From a checkpoint of a small image captioner.
Data: trained on regions of photos with short descriptions (Visual Genome), 50862 training examples, 55.9 epochs.
Rows from expert 7 of block 3 of the image encoder, named by matrix and row number. Rows with one number belong to one neuron. Each number is 128 + 32 x the weight over the matrix's rms, rounded and kept within 0 to 255. All counts start at 0. Numbers have three digits each.
# up: expert up (encoder.blocks.3.mlp.up, 32x128x128), inputs 0-127
# down: expert down (encoder.blocks.3.mlp.down, 32x128x128, transposed), outputs 0-127
up.37:146102110174112123133198161083120100058118124139110125092062178190148105147116098128130137127140132150135126125128202179129075152115128131201151106104155133086200145041123106078103133124134144142083081184136110090141143130098178156090144093128048144167122104092178162035109078121105129154167095093106206110123084110133167140144063128189118154091095116152104165113079133148116147160108
up.38:084092113171136097105186156097172156129169110120073140127074099145136131057096076119116135150096169129110109130133089149145132104148188113080184141133114119085125175147101177153162108147178103096134128158123189229042110114163115074105135101148076142166132128131112115205135151138184107141114137076070156111090180157138104124114136194113128192158099131096146168101092111074092174181134
up.39:139081187129123117118126072107171089138117122155163091105180131119107155119185138104199140143087146135150154146125147138150092054159116140179142139104076110119190129070123129097101156113163140167164130123098096091137148176098158218131154118148127155130109093065104126138145154097137118117102133122096095093123112055125093152114121129103166217097138112167116076134051141105166124129187
up.40:163175142122140142150147085079132091081113095100155140144102132143133111106141149142140091091074192105169121120127196106125135125139107144134114144127170125106096189124175105056152158126112151084121162212090169162140102145167131126163103137142097162162055141138149148125197121147158134154169207119098118146190103124088115124086104121123134100142097134198106092076086102116140099089140
up.41:102125196174110153133112071098123142198089124128110123143185120113156127066096110204086146156127074123156129158130141123080181165130148124212154115102132125138131132106116153065089159173132197188150125154185104146086114119055147112075119130078122117163119183139123105119136176148123162083113133144087121141103105164125154128115141081146149106156185115065121136160140085076128165063121
up.42:176018136106137075129167146135159104102141128115142101102137157130066167073095150118166161203177127100157099129145121173078125145143152122129124046128167106135168088137195065164110156114072105118151133142140128110162139168126063142105153117106143177179128089114120060110114074141175111114153120101145144141131123106137112098112084149206147097105167135084133160159150126161132146121136
up.43:166114148074137086131139104124138118137193176088194115126132084068178142093133162146111139135099115146135128093117082178063162194148128080163199111088108157125141160117149115125132080133098151130141117121102099193160146175152111127111134147108130089112135111083101112103160128149100063089103097107116136154160164153115137113112161171100147098133202144119134151154092134105069162145154
up.44:143130158094086167136153170102120094088087153189102183159143117116116123186144102094124061131104168122128167132116080103142107118081121082150149150191145117089118158086110148118135142085117110131105106100049138098146188121101094195174128097107150136086150187072150157139130117144162116137117138150120121110189131161095094128178124117166096121076106146122123135151116118171118092125121
up.45:128140163157100157089146047124159149087091105124075144138099119143125068123160139119084091185076166172186143128151123149075108056161094113164143174142116129145117114194118098134127164114122092155138091094153089104124042077100109104198147099149138102187097132159192117153174078083053175109086127199165128085168162148080099164116061180155135099196135176130108121181171140092134190124103
up.46:136121119142121132056137108134079117130139117045106117154105121133124165113115150153116143060189153129155079138135207128094180237143142148109122152126148104168086080127104165145189154114103132163145144139094184113148101123089126149156112109127125141122124153038119108084155133119084167153144099103092163128133111123118090120149160129105105198087113169174097119099148107118165142125127
up.47:105074156116124069074098077163105107127133125182101169165109179068180154153163082117073167115119135132126113090160120155191119116123111172148135124143144096116165126136108107084158157114134152121131180148119142129158112108095142146115117148149100139161111165172109115145105129138087085047157123119144112119156152149165211109129155036144145141129121082120127082126142113205145159073133
up.48:183112129082116120138137136124134086127160161142130142133166080071144122129129148141104116190168146136101188135128129114118150168095164099113115119136152131116144133142059072108184179112116132096158154154109163099143102122144157079089146153128098125106141135120146085145138085130120187135128123109167131140093105126147119089146164138124099098128143110142150078144161194113101122108117
up.49:171112173114135120168136120130135146137137072094160129130167139139118161152170135130163127127133166090176137139161109133151097178117065181127098145163160091179163099162164158048117127115165119148145128110104057134111095164096132098097134099123085106146075084161113097087114123157152108127158099177171143097184159112117213095040132136068067150169100090144087115143158095076152145130130
up.50:140171110148122159117144087138141110138085080156093144155120155162093114127142170137163089122179129058151166149120123191090153096109134156132117092064099154125088024143138089126117086140114124198133110085121102095146124137141145114183142125117175132144152132087144126136112134196106164178123137155072159121103092110145130117117101153165132121137130076150029130169179117152163132180084
up.51:137138089210153136144130199140130127124147184118189084086066107151162118087130194097091099106119122105142159098144123095164154104094184135078130116123143137107145185087042126075100152140127110149116093109132171177113144120198063099170136057159130141168043125156160099138149125160116129128137094102123122124157086191131132091136139130135122141059135146072145107154160164145131137083112
up.52:131071175132174061140181164143129124120153080074139136123124126192185118048173183133151146160147092109187089084123180120125137102130176234147136137109149101141141143062119129122120059111101062111110135119136117146082156167162091138135175189134159125153083103117120114122084160141098152103097092119140143173139105132092118109112143131138109153120145148124125145129126153044151095092115
up.53:159095159127094066160104176086081115112140111113090137126105134128189186140096110098112146146155168188083214099128115107084055113152195113051129075154160084136120138153075117141154207170142215093130127104092117156100148122100057115180109128134120137114117155141180131078132109204146094053149127109117179139139108141120157138104145138125101127137098167115126139142155114175156130099077
up.54:166163078135091137112061126113171100118140115128123118078128125084099126086143117084161132162133117109106155140099101180133123153139161109141090092148084129119078115169169109177156173153142137125140154140139188119166117087115086026156149124055161093130144077135116149168095122114111165150059133148158131119097170142118115162222159135125126141126120100137155151175137132160077077183157
up.55:117122120091068081136171123143124186147162187148057144136144116123202156136099119152158203151117134096170169224099219120113080111154130142212149126092077120132067119129171117117157119100175121164172150132170166119115123141118132146103146134155108149106147090115099118092116165105129168145174066091147100096122115114167171097113140096132115084128097103112100137078121060111045136127121
up.56:123122167091159159092169122117099122130179148167144185115173136086117118065135143123114117110158097147115146182103062141108122147140140128148141072154182193137145139178138127101056128147148154150090106114046100126090144190074154111114128128170104134118111138083125111099143148113091095116136186141112121120136073079093147085107133162174132092090131128132104180115150096157137072106221
up.57:107137134134117136110107160120144123090086141129147153135135109123209161134141118047119100122077146132066127106082149090117168154164174139142094144116182146155096106123129128140144146092154152078113111140118098163166092081077136150176136122189110152167146102133094097112175073115119133143159130176125192142128121096153174096187117110088114158093107155119117135081149105110091113062130
up.58:118143112109140124130113129096139133155131126108144110090100139115182110101109086178114137130141151087074175116121133146124166152114146138062175152153157087093151167173148129135156101182128184100112073126127170106148169096140111153156165116153139158128107112154170132128116165155159163127154087128120116119126167141121148146079133126118086117128072148133091115103132093106095149099097
up.59:138203128148177114145125155123190110102155075156103142164159174136095108117158135083143137159100128190133167174125152160056112101109172093054129126119117108079116104107148070142116079143158113139131128145090075137110129116121123070147084118193181118182078123123180070146111130140134135179125148155135137113161100158106155097123094124138136087139110116101121114161150096106138150165107
up.60:144168118163118100143149102092140122112142126112165124166125129184080074161061170132169169092128149091118152090063134093143116150075153159092115166130172188164168104066141100160126109090098098110122173119148137169113162112070203155088205074138128124080092107080087110121142160150102139101169104134133095112118108156179111134088137112181137085080191133161081108136094130190109142132137
up.61:097162125092141185135102124128155135075118092144121183153119102106126159133090079100161073130111131139122204110141156083050173137078180109144113197150092074144159195141071127115103185202079121122120168128106084128134105128102121126107192189112090087102083104141152133116126117135096183150075140131111128136160134167102190189132104198078140162164154133105068136094142157163159160105139
up.62:117165117143153088077162110138108159113102109086134163083082147197127179154095118140117100088123162133133168129091138138106097168126141089123134089082170168160130095119154097117126097126135141121144153135090115083118115101172098129125144077161121097156140136152118106136091113143140135121127118139188106050083140157151113167159208124118148093079147092162120117136137126177177144088089
up.63:147117148177131149144083166135104036049169128141123102136113124130090095143139142079122187159047130202043139106104132100120069173149164117177094076125158081116197188167096091123155147143160154119180130157165115186066068135124094162191116134106101104160148103102096088161161171065128150168068149111094132144106119149145131125107188121114097162138182118103165045148117101154181121133126
up.64:132110116163153107173064092147136113188123136131103096126098207117118107094136127141134151162108074100160126135110139083118142122164070154112148146125093133155097112119168103153071112126139124164140120128131084108125124117141076138148167060163101115183144146105204150123118117148183130114168122112138179102150116119135125157109121137107077154128125159124116193112096143120127127175134
up.65:120137147139141109142146153150104133133104141064152105153130109123067152118158126129089106061098140142104137106130087190124130100157149152105124187114109148127127124145109186088197139138087165125133137113138141119142125126170104131159129138146118110133134105146118193151156141139097134114112145094163089132116151140161119115119114105072054152117102127147119099147088127121110121104120
up.66:103186164190103107068115176080113099147176108127130144113140134123079217147193103130154138116164073077101106078094128176151050162166121186161154149139103119128147098118104089098171118100119135152138091183192076122106129142148073105149157141081111104125105133159076159076116076095089096078197108128140139124110104145162105128144159114090107128106107228056145170139179170162191115129138
up.67:051133121121137159082141107160092136114066135164094159108099131116117158099158096110090207110125071149129113092144081109177146130151103154110176150090139153140118162186141157127108089140078125137147150055133107115089116119055140114114161155169124178115104165133147177111123161048100154147104136124079075139116162210173105078107109120163088117111165121122166157172141171118112147135131
up.68:200190103132117144082125076150197111106133085092116079174127151140137108140151149129110117122109113133131095111139179124124148090119108127123109099147067093104183090160090161134099059172162156090167134105095141150176100126113136102137149225108182216043110172125154094059142125121180236159047147161115085146132177105141092031127061140220145189161126119150039113129108130168092136081078
up.69:122130139164136139185187111118129170095097148103136117117131090156142136089114117081141111151162062123128160144152181082137114140117103171052174107142170101136119142087136096158071149167107197143122053129121061156148172149130129122143153172141099096171101191157162106164108097077160103141121131144131145114066137148107138112155153089159124137088160141118123128127120137107090129129064
up.70:168146195128137178163111105105151149084136121125125110130040155053101152141186147153096179096127119200110147112169113136096154106065148136073111131124138122076134093149099087107106081125121203084136130166131148161148120099132123073160081145159091139148101163098189171135070192192070074106106143119102095122142083121146148177138125165112100093146195160133091125114180130094144108182138
up.71:155181095138091169111111187126164088169215080158133167154096073112162120175136101124113155113114150221133114137171059039123183146093100151141068184162157101172153104128122133092129129174136095088041087123083121078121101123155168079129112103192167189121119096172093130128126075177046127156152081153158099167080111068168136155159131081196099106140107141114111157113178129166140109125118
up.72:181125029040126191170120111178187142115158157106165175148143105068152117142143160070158148121178171200130125095077150172128098111196167117144078139084124121098094200148128144193103111122155135167127136125112078115168148113125095117131069133166178087178111157134106124134076139044152062116102128115113135074072157122125097111114100177092142116108130129195134050146155137091160157166079
up.73:078159114139142108152126159144146135130219063103077170079151080150122143148173168147141132143142078121163146084170152137116136102129084139124131140103114150126159121122086122135133105125138126123120110150149063140127162140097098089128101074117096052157090119135112153132111060196119141135139140126146120160190158132184129144142126113083148162181095139075117175089073153133181149066105
up.74:133112163125102101132099111143137094162117124131128129138112171144124121102118054144065179141143163140166077074116136096107148128136130174087107109156115099102112120119104091148134138151124142086116072132122133094110153118170119124149108131133196092106133098109158153159110082166162055108120193168110130155130187143102149171171057110141125087190154087123173131084133150135165183152103
up.75:096109138089097081097071112129116147103164114152153100135127143158195181133170142057067112140161086175162180137110181151137122074103198191126062113151133105079146103150122160121149083136123147131084099118138106197186129156170148105148120167161156059114074100101132110140109112129180166151072089114165087162117142196147156063111110115104136086122117188103143079107080146157096152126130
up.76:100107130118096093065101193143170053100161097139170148143142158120119096134188092110094167169118088126177125168071088120076128122050100104122072126119160179186165099100139125171126071057146085174173174163118134093132104133069127124159119128143090147132125175125112154114173155167196140179048112181062076198134129157153106152118130150123154156132135155075165167066162120155057138097158
up.77:151103114110112157121124130106129162118134123088136170133142149153124150115139158071159138099145138080172130141107119184101155105129192203143108145115113139138147125156118114147117114122156114059139104137155112132139090153160113109119109130137127138151205076167136135157131159169129152131120099118121077107115072139093109039116072088167167128086099127102128193155126083136131118162103
up.78:161200105196169100105143106122103095102114111127128120164151133172147112148156131072086218123091078129083142058108134162088121148125120098098131118186182094123099053138060146127169088206144125077172079124126123106083088155135123143106096076185128079122089030127135086133183122147114108157134138172113198087118149173124117208179157091106101147150138081096173145115127133173153186125131
up.79:106151124147134092126137130139090132190156104110146150136140130122182156156155115093142146130137166175220112132180155110083136121125093222114146094101107123096133103156134121115155109157151130135152150089097098116145170167117157078061108117098124103108117093105087190120171101124187087104168176160122155134073138151073118126123132127160162081148087096106041097109165107189106082112093
up.80:146114085170144107075105121128144081063110173085133143131135146102120041170138128133109080176102162135154162134131203123116130189119168152145122111187091131173097115156119113130178155153153106169086105162059068153083115111122168116146085121130138134164120133158127199075142156071080116133137142124151124105144135137150094111098110169126093160109154115113081119134101114133155125119164
up.81:109083186159155181208125129154147147084136071077095100106049169140106078147166181108106192147124214115117096119127161123170129168117137111172088124174059036123121111107119129140033146124161082123113126114139123105115093171160154166168210176086152148154152084081138184137174102114141155144109143149160077130134123098137122105102125103108100149122134179133112122135091101098096167142124
up.82:147133112146156134084144178149133121073060152106130159107125127113159135157122083173105128104122132104122167123056111146149133075156152107182087129146169128137123152109069121127175122118132094095144174176100178080051117095085152129143145111141055151158138158197135201147194080179053140097160099083166156111124170102161114136124150059111100109144136117133154143078145100108140154132129
up.83:134127222195095177091157173133166107107165042153094114105151149165172115098107106121123113163137166117129142130058097106168092164144124160137140125127123033113134142151104102129166204135155143178056095096149210149146130154114166091129181088057107174136066151158092123096125117094111091059094188144086117074169152108100178107164105108116150118137111127146148171141060112155180159098096
up.84:142124099049143106132165134124106069140155107107114090117131092107132142141101104082141131120107119201163139061125082112115148111180122151134142121167180233132131103152137166124124141128128111128103140146085135125143111173066131156145098173163169119084106134109110112110108195148041051141068142145128167130103088115188139160169167176123125114062147120174125145187110146090051143148135
up.85:163127093150094138110049130194116096160111121127104216140110140078135134136102112136111120124168143132103115146164103142131080140100129158125089147108077132170116072155138093184111112178101105115094127152119056153138105113111144191109152113125145068124093089119097156183171122134139181053148150213150075135035193129180134145199147153192083113091119141140140054129129135143166118125109
up.86:200187135119114105167121169097064134159105086153118119187112138134141095221165107121118115078156100143137173093114140110075143136127139142129126095132172159072102121097110077059143100101132107137158177135127101118197101117144123131137130184149140083150074154157143134106127124131078149126137183182118125158140121152082096123155056179139188150138097131068084083147135101118125144162146
up.87:205183129149154087175141106124119104148109131090089121175136152120106138093164183127117168149121160140090119064107141140112061126141144152107131104116144152129149096126156147140089098154094130068132095147099167120125168132182142050141098106152127142124101098111145138057115100133117110129164119139143109150131092117137126175112091188113083110116163098176132172109073140128181142133096
up.88:137210134134143052099185114124174060152085072131114136150133150147147169072118152139041148150213156141130121103138151150134155113119155179120120139131095142148069140146137167119119132125092191129082169163081160101137202101128163169105091126134143182141140129103129086156079140151079130154125166135123150102155155111122117120151120066122161083130099122140125059115090153037115147097137
down.37:112063223150151177125154098176198145123168187130086144138217162147065156174139130127127101076112103131152136116094117154142090121185080147136097119143159118108113110123119117154165111064059101118136100147190109202096148094123187132110163124077142113172075146147081078110073146100144135076158100086171094100153118117108135144117100105101155096067130150123115065104212133143186183093122
down.38:168184166082157103112142182113188117164126131162114115118124174152126139122176100169106154150153116119096160118124164098088153214165125104206131138110171152169095114051181131117117135118155146173129176188171089120131065126170096183067143093082142089134167144152118111159095108112158107113106121120093126135109094131066154171164155120211165035089120110122074101086133101137098109043055
down.39:127150088073090048101157136123137170158122089123132170112108133117133151177079084086155070167135154132124136147134117121160112140142171099130159184137137159123072084157117191167131117096116137117134146129086159096141073136157144087147152153157138119113133185111131153081100049096153139166127119126125178095092082112121136128122118137120136077161089141159162104137145141150096169119131
down.40:070123119055117140091167127146104168132093168150125117083132211163078150056106088141166121104102123107154175174167135122109155167134170141136157170145125136160102099087099149118087139124122125134223119115137125104131113118041064082125121090099122139098152121148134149129085134164119117127112064151138135102133142092160172135152115162186151131113113066110167092142152165099178110111138
down.41:167138224149132117139137141131122119077153124083157151128181092092141112103121104056160147147050134084138114133170144125130090093134126141155099073147099152086069124167109090110095138168138109160142131154073146114149155143120117137092122173124131105095152078096132152096080146154113073175147202145082141216106156116154125119175139148142096109175154090163178101104128143158044151078148
down.42:118182141122141148105096159152157163103127112131100163165089139169139107160188175153078090132082102157077127107091144088166101108151167101106133147137142124119075101154044153057138094134185146152137134122099118070136165113149155127164123143093124136080151164091126165178088112073173163172163118104129120115116140110168140141118101099105138142134178098182110137136146108095113084156126
down.43:114145109141079160128084133121070136123083140105118117165087149137113140172085159106123150087108090135135192109093140114166134128049100167074118156146118137138193088137131179146110150072109094154079105122176147116154116134126107101146135077159155135167193144172132144134166138176143192146137179140168089105117123104050138086166101096150153117120085160105153170130184166155078116071109
down.44:109133133124171119133097094083103176123133109080157127099107160070095087096075092069203157113156151154163044136111141135138136121112181145108143120130144173102152223123127186132153131076155136146153182106096112189079121157097155124132179133133164109117121106154132118162106121099133071084172128157159140112127077072050120160093160124128115145163127119114115131110110122127145131157193
down.45:138094060140156158116062079115194097115109107101112062133087169151121146127174179161113146152134103128145173164158129129113121141202155120091200150138103136094161089114100108159173082157056089080119138028191148119115126159166161147120094137104084119127153095094103110103171139111145131115177114135157085117170060135108143150116171168133145089163156086151141184112068065142160120169138
down.46:099155078088160128072162172140104069115183109122137172121063115164107132137146098154130092138107121111109194154133161132097133089124221148132124127141150115122115068087139136144082116131099103116127147158120089124186168079136085155116107141163091104115193096200111075198132155200097127137092111150131098095095149134191145099099061112166161153115113124100129108144119121134184082130018
down.47:125157156121141142164092130125141164111128089123090150117116114136159146115137139131135121119154138072167179102120107097162114103179133115136191137075114193101126227112087135173098128160129155107151164062143148083120104168137130133093185155078119171110142122170111172091060186097136085143145118181075123089096229107112088144123142169106134185085114098093121100138210100112111089072166
down.48:092166128124111137111149125174144130121128166149202192091133122148138164106152146179156133133137141137197109144135102180126146098104108107126099200111124132108111106144099161121145136098094121119131122118151104092111130157064142133106130079095120116126164120107126219136117118124136105160119099148130132102122201152134081103082155135162105098134113099139122167101075135092139108137088
down.49:157103121046127130151078155105146140095120093125148153091187129153054102111121043169168167184046092119141149132109088133112107129145215075117092120122085186132126142180122066198096100144141154132142104131146196124101120156134161170118178175162123128150118116114104090094167103079126070123137177103082178086146139146064149191022149160083121182091147154097107117037152161177154112175159
down.50:117144102163062133069130114107138116117095142132087154129100169116078095088185132122120129113150135129119121149136133147164078126136120158124136085173110138110108113126155104155153150177149101113139193136156159123177182123119131103155084153158099150134173107103134126115105048116139112126130176116087074101172129141114140128164126079096116169136134143096144139154108139072167100150114
down.51:114129141096142125149078113100117143143159143186094102072121158131152166135135134133114157158165137113184167120078140116080109127121107096137128114129152119118090121108141160099154166119092177164127148165109176115107164106134153119103167127134162064122119141116125131131184105125150145100107155148121120101111168059117125135138081140137195027160092144193107103166082133063088162103063
down.52:097151114141117127159092165123172147117166112117153113124147145112125144206155117145100165129107140141081174120084148105125111121093125081174145119154087095089156130101109107098067140113147141173125143187165176140142168118155138110079150106073115121150072182091140105158155146104145177121187110072079133132122133103144141154093146081112116128146170113130123087156096073123124235107145
down.53:157120174111134132113138067135110134134116119147145126090128144132022117089139179125093052135122103094132144101088221143134100183149069128150131154130184109078201168116160169105101137088099142146152141115175106198101078167123138144098099103118136156135146166125148143135099144130169121104115147151185138102137093112094110074119139075136125144108183150127161127122115146123157145141126
down.54:116116064144173140106100141144109151146171206141171121169120095113156125131112086137130131110169118097094096124123098099104125169122081179183119144119117112205125142137122152139153137109160106063141109166187087130120117146100142152112129174150133095131166158124101066152150090134095115167090103151151140110187114111116079137086155080168163166145174059141192132100089061155127074155079
down.55:157106173102186087139106151115105129149086112073176145122181176076086125140192131092203086178073060150087131083178075125140181111125118126110110138128111109171167069098093094168155161125152061042162112146098099107086145108151128092135131101052114130173096110088131173094130137207121128140138191098135103147095129179106146179138109183138145150181136162152115066073166125150162120089163
down.56:144114124116093128135127146125121167132122101118090152117080187110128111192148160159127094154106138096116117106151191140120101162082135115087191143129105130142105151100120083090090117134136092131118172149107115140154123091125165116105191139119149116153149161124126159113157072104115140141125141138123098130152159130132104159135099101134117151154117145095100164204143151138119157117099
down.57:168151148125119172104099111159160146104118111130120120111125110160070083120084078148200134105169170124138127148190122186095068099135102100159109135131115119108143135173194133095149135121076094118167119100173141079146158123198205175101103126132095131121149145104129106108097114098116073132070157089141144134138093197147109144123133110129129128121108105166090079173129143103203136151131
down.58:148139151120130148144150132109157144140151145148128105110130068121067126139156129101170162115146130112161143150132149062131077143120107110122122163101172148101134135098096154088135121168122118164131132142099062178115069146114150109102127114119131129159104160134142128088190127122162154129151107084207075140148095108141105106131144145160168150092129118106106107130184124140112185118191
down.59:179088169120133163125145139122125154133128141086135113054069147113121106166174150141159183117156173158129172144054149179110145149151130181138103133162131171091141135119070058080137122153149165161172095112146137119103145130101172118129152155152089140122072135110086177135224062102137159099165114115131089104077133098081172128174113113086101115146147116138075117127150122079122104174130
down.60:058092176124126199159154124184129113184134113127151136132201112098153099060062119100094149108136112130142086135183098163152133061178161169132070131106087072177100128138105173090111129094114133116087122142107113111121098117129083148181130099159159114158117082095120131174095116073099183149080132133117155114092134066109152185091126199146117114155090100107135104087226169114165138125175
down.61:155097131166116194103128098139164157147147093078111097143112116102029176139153144159165119126180142118148188153134132160137137115136096160116151155107129164100151064157156121141153154127102119147129129106176082100106092114133105197119099093121080135146093163074152114096116197120148088183147112087124142124096125117065147106110102084181117099132108123153140143110144120117121188105101
down.62:136171154150156122129053130108050140191093142149127118171103158103123123133086109108125092159083124190152096151152095087141142159129122146091143181127061134205133143085130130159137133111134135124173035102129096163181134109168105139124123086145120113161121155130167134150175095151111187087062187101102117174141106143133151090129167152100123097172061149085132120064131124089157121110115
down.63:160067073087162148077118115187093153143106150188070155147099151066155116201142100161090138057166110085139116074130111133155143045074108131146115166196075190200131178137129168107124150104121113091131133158152115139111121119121155125186204178187160122085124168125109144168132169117099087141145123090119164072135105143083108128177030124088131110126112097123116186085085090107129181177100
down.64:119140138149127142090137120107091078090138116127071153101175143153118104153113095162118147125165146109127136104094059099169100135168181140119145093131170099109146113145160143155150122102161181115017135091154138103113103144103180126103147131084113123142157112094073125120134142127137150130131167119147141131128115168143149126118108108121188129128128136145139109173160104146148154096136
down.65:119118103126170133117093107089145147153162154175063155141122176138140136155120088130190153145142077138176079163124108116091104171110158146116103078095154171137128136136164125118116097115115095135092082105149118168133153139093128098077111116101126128133096104111105061163155153119134141135113165125106145156100132069165143139123138138135116159162126168152110115133123134084117108185136
down.66:092096128159195164097074154108120101058121097154132128172046116101170167144145125159097144122158134107153113181179185072157133138118086091114093146194168140175098146156135126129134107117072079109066117112153113083151104133126138106181135121092114124183131130132112112207076157154161141198138106108118150116137110061129070196126075143112122114127127185176153158109126150148135152160101
down.67:133095119130130148101104195133113127161088096129141127160070114132145113126130129112141103151158162120126154082098184160112128113127095105118138109119131081139114138112119116162149155163139099049108135156136153141115148108154123104162090148063146107131138115195090113135107183134093092091128120127093120088100139125056138147142139101134158145208159096141157184152147083201144128095101
down.68:074144151123059111124137114096101153176088106149159150097217034168026186145202111140136120094172164122124179101108104133110159130116156166131202133073094112081121151164120090172123129106177102147128105129072118178094175173111138077154111085133123123137129110119109186129184114101058131149144114138139117128134117052118234118134126133051151122116076101149102166104106140098133124135170
down.69:110105212160161080110078171166132067184146169142099055122131160148114141072116101149053140101127150147104137161121172148107120128140126154168124105101106155118117068119119107105147160125137144158124143098132175113144129127126177162059108143143120105131114087047115056088115176185124174109180133136136111113181152136163152107195146132136069115131138136143116112120065104130165121183147
down.70:137066102088160191156137117103066183095094105129066167175116104186046115140099116129118144152143131111148135172082134191122113189138122176145115095107149101088167138146161126137126126167112143117168064098097128114176172130104149196109132076158095149157092106132156115146145091136110151179108083093153146126098157109125106132167103144079131080143153119138118168133092103138148136155148
down.71:120130124155187181122138142157080141200166127116104117085119059137201139137108167167126043098101159153177116104097145153125126136119075068095150079109146123109017211162122141067110109147119114157149129096127124153075105192131176177082102153149115135175144092139118064176139134127103123120127127136121093089112197153109115055134142164089132100128191093087116115139086184166176141148120
down.72:101177071079109075169130142131044154139125152117086110139125121105144099158086094092102070151049195164148060098153104073141116118132070154110139188143151149196130080125173168117166100129126132126163117057010140135094145211117131144153117091107153240128156105180153122168129056161065168107131142115149152147168097119199091107080129080184104116147132085110127215105187193098156111102178
down.73:131066107094180123144169092140151104110066170115133181146061097096111116094079111096156169095129083094116160112165043177125130163145071106109100217128142136186130118089094093111119140096132119165091132160159109157221099134166121140085131099156149165153133084123098126144148154143120102172116196158127114149100100145104086116076135130162120154148176138173117123154151133110108112114121
down.74:138138061159186118081153140133170129131202080066138114172137108146105133147151211208147104125163105151111181132113153146142103092119093064153122147153074125155133098133112221139158132132086106125174124137100128154120141142103096135083074145115096165142091070104167147135162164092137155143173075118089110118107056134115108039064202151133128118085139114130107157156147153136150063119117
down.75:170120157145122090092149149114107061103071093068117134135159086106133136144147152136101109098150144175155215149131148123131145179142094135094120136121087127126088171113123093117155122086119113079129110141084097150215166168167123161107213088102083213158106149150113134123170157135100175148176126090074154048157145081130181216097128134104188175098103110109108089116117105110155110118107
down.76:092167156088147129139129115139083207095044148111130130119152090107135246100126081198164092090056187111144130128116162108132149191124171162106082174145157088118165118110112156155203124129147141125100149195171108156081137159131077125166036143093181142115148112119121199101123173127112154129124146121173144129100132142079185147129112160066093146103151097095076103127107141110071146101058
down.77:145190149124078131140103133114126125148135093150098086164125107106143128173081164141082189166088090190102113157159139124173150096163104154160148103138079133105195127099115137088147112147143115115135130142111116097116175119168064128169158109206091130148081124134121104147083040122097115080112118064115127079182121131145158207111100121106122102126117126097102137140127131132141151183174
down.78:036064161044167118124111132179120154088142093169083139091157099164146103163148143160093120143146170097098090118106095164160110177133060095171101160086085181195124096122109093196133126121226162149072142156148133084140113141102078163135185145120138072150161121159090107111103173160114107161127120179165136120121150140151148105138134095115117108133170184123126140156077109114107057096151
down.79:121069146116159091103100166148120105125148101173159139119114150068090116140170107148144069110146140093136176136115126170175152142109230076162117095120121132122138101132024080103144153078136135164106098096175132142078138119106136120157110110177093131132131080155185158193122130145136149170084094125178119053151094107206153072175128135083125134130168158089136088196092135134118152143104
down.80:085126130118120113164144124168194164108187135105127115156125112179140137129137085087129113096070138116166126072144053108192080157127114096145175069118104149072137072157152132083142119145092100135093123098177148031126147190114133212121120154162148167112144121130095131189155129133129106130139145078112146138144112091095163186083106099144115079131123137158102158122155095115141123168123
down.81:127160048179073131102166140207146159130220134185145156146222122175111175153148127111105114159151106104051115061163115083201160102110148105119167149111104147120151124131175146148180184116114096161084115101125159162101148046108101094137115078124109106063104098140132141163074171109067154122169097105108076129100143143152136144139133169089093129059079113086193143109122135104134191096161
down.82:111153135074137138132100080162200168120192112144123117104174149149153173128093130041192182182120081147144062157214099119132150159133112097023138110123118087075137141163131115088109087138082136089114103118148094124152107136168178131100166142095177103140123139077118107098082154132129123152067191135155176112103179130117080124131187165112138142158088123149161118129121135138112170131104
down.83:083151074115132083146157127120155208125126064145176084036209099161170142115119116152173112121187090111193152073172199124169151090138110100125060163092093153106082132126121173070078071080192135166235184157062064190107172088136151100128135137128093105082112136177124081147104141154207157067140114159071168130140118135103129121086140140107100153158080146149122061139135128120108156176129
down.84:089130131104089159202107080093168135156105123177111168127094095057157144157073075145186071095144103120168070151158154118103122089111117078166097099155101131161149111111169134119150153085076148071207124087180078133164142160096155090058155137099132148196157118141095162156137116104099151152133170161225106119184081126150160105157088116106127149120128043114143137128199108129164098153077
down.85:108184174128070170095182107178110164167136152098134118149106097139160173111147178135149094128136139074185189110093133047121099155138126118131119116111162181076123133109120132146175091172113097057081122155084111145084095119082118106117111158106116147134074073083119121135088223157172106110090177114175139109161085132141106098089125103139111163150208108136150164081117161087137141140122
down.86:095138114163095105153098103138153103093115115179183130080096184096161139121134152107154171081147124126138164135083166122122167168179196195113122189122165092083161130145104150189113144186069154128171093079119101124089190095108140101199149138136112173127110095105112142175138141132132101073152105109101149115147124135090138131081135183125132084089115106086126088119134101075130132171079
down.87:103074166174124146135160157127164130116122085063185125177085163225128077132077155179087196152150123125116157154044092098142129138153042126130111099139107130120130125178157149100163146173137184124133163097167134140093148143098102128126130142137097156087150137136155138144140161140142115130125142044142087156087082131153091108135123082119140083098105124107141100126182117088162097121150
down.88:077091149074131121149167111118088138185145162115165141111074119105096138131137121089140118210120124103157163116129124137153061095106137112155143152109109111105113127133150154160164151175153158128207147168165159134066084115137110085095101055159162112173127138127146136100122176128115144132105097113145091157158097089123085140141078174169155150116072153139146202175122085129107144088133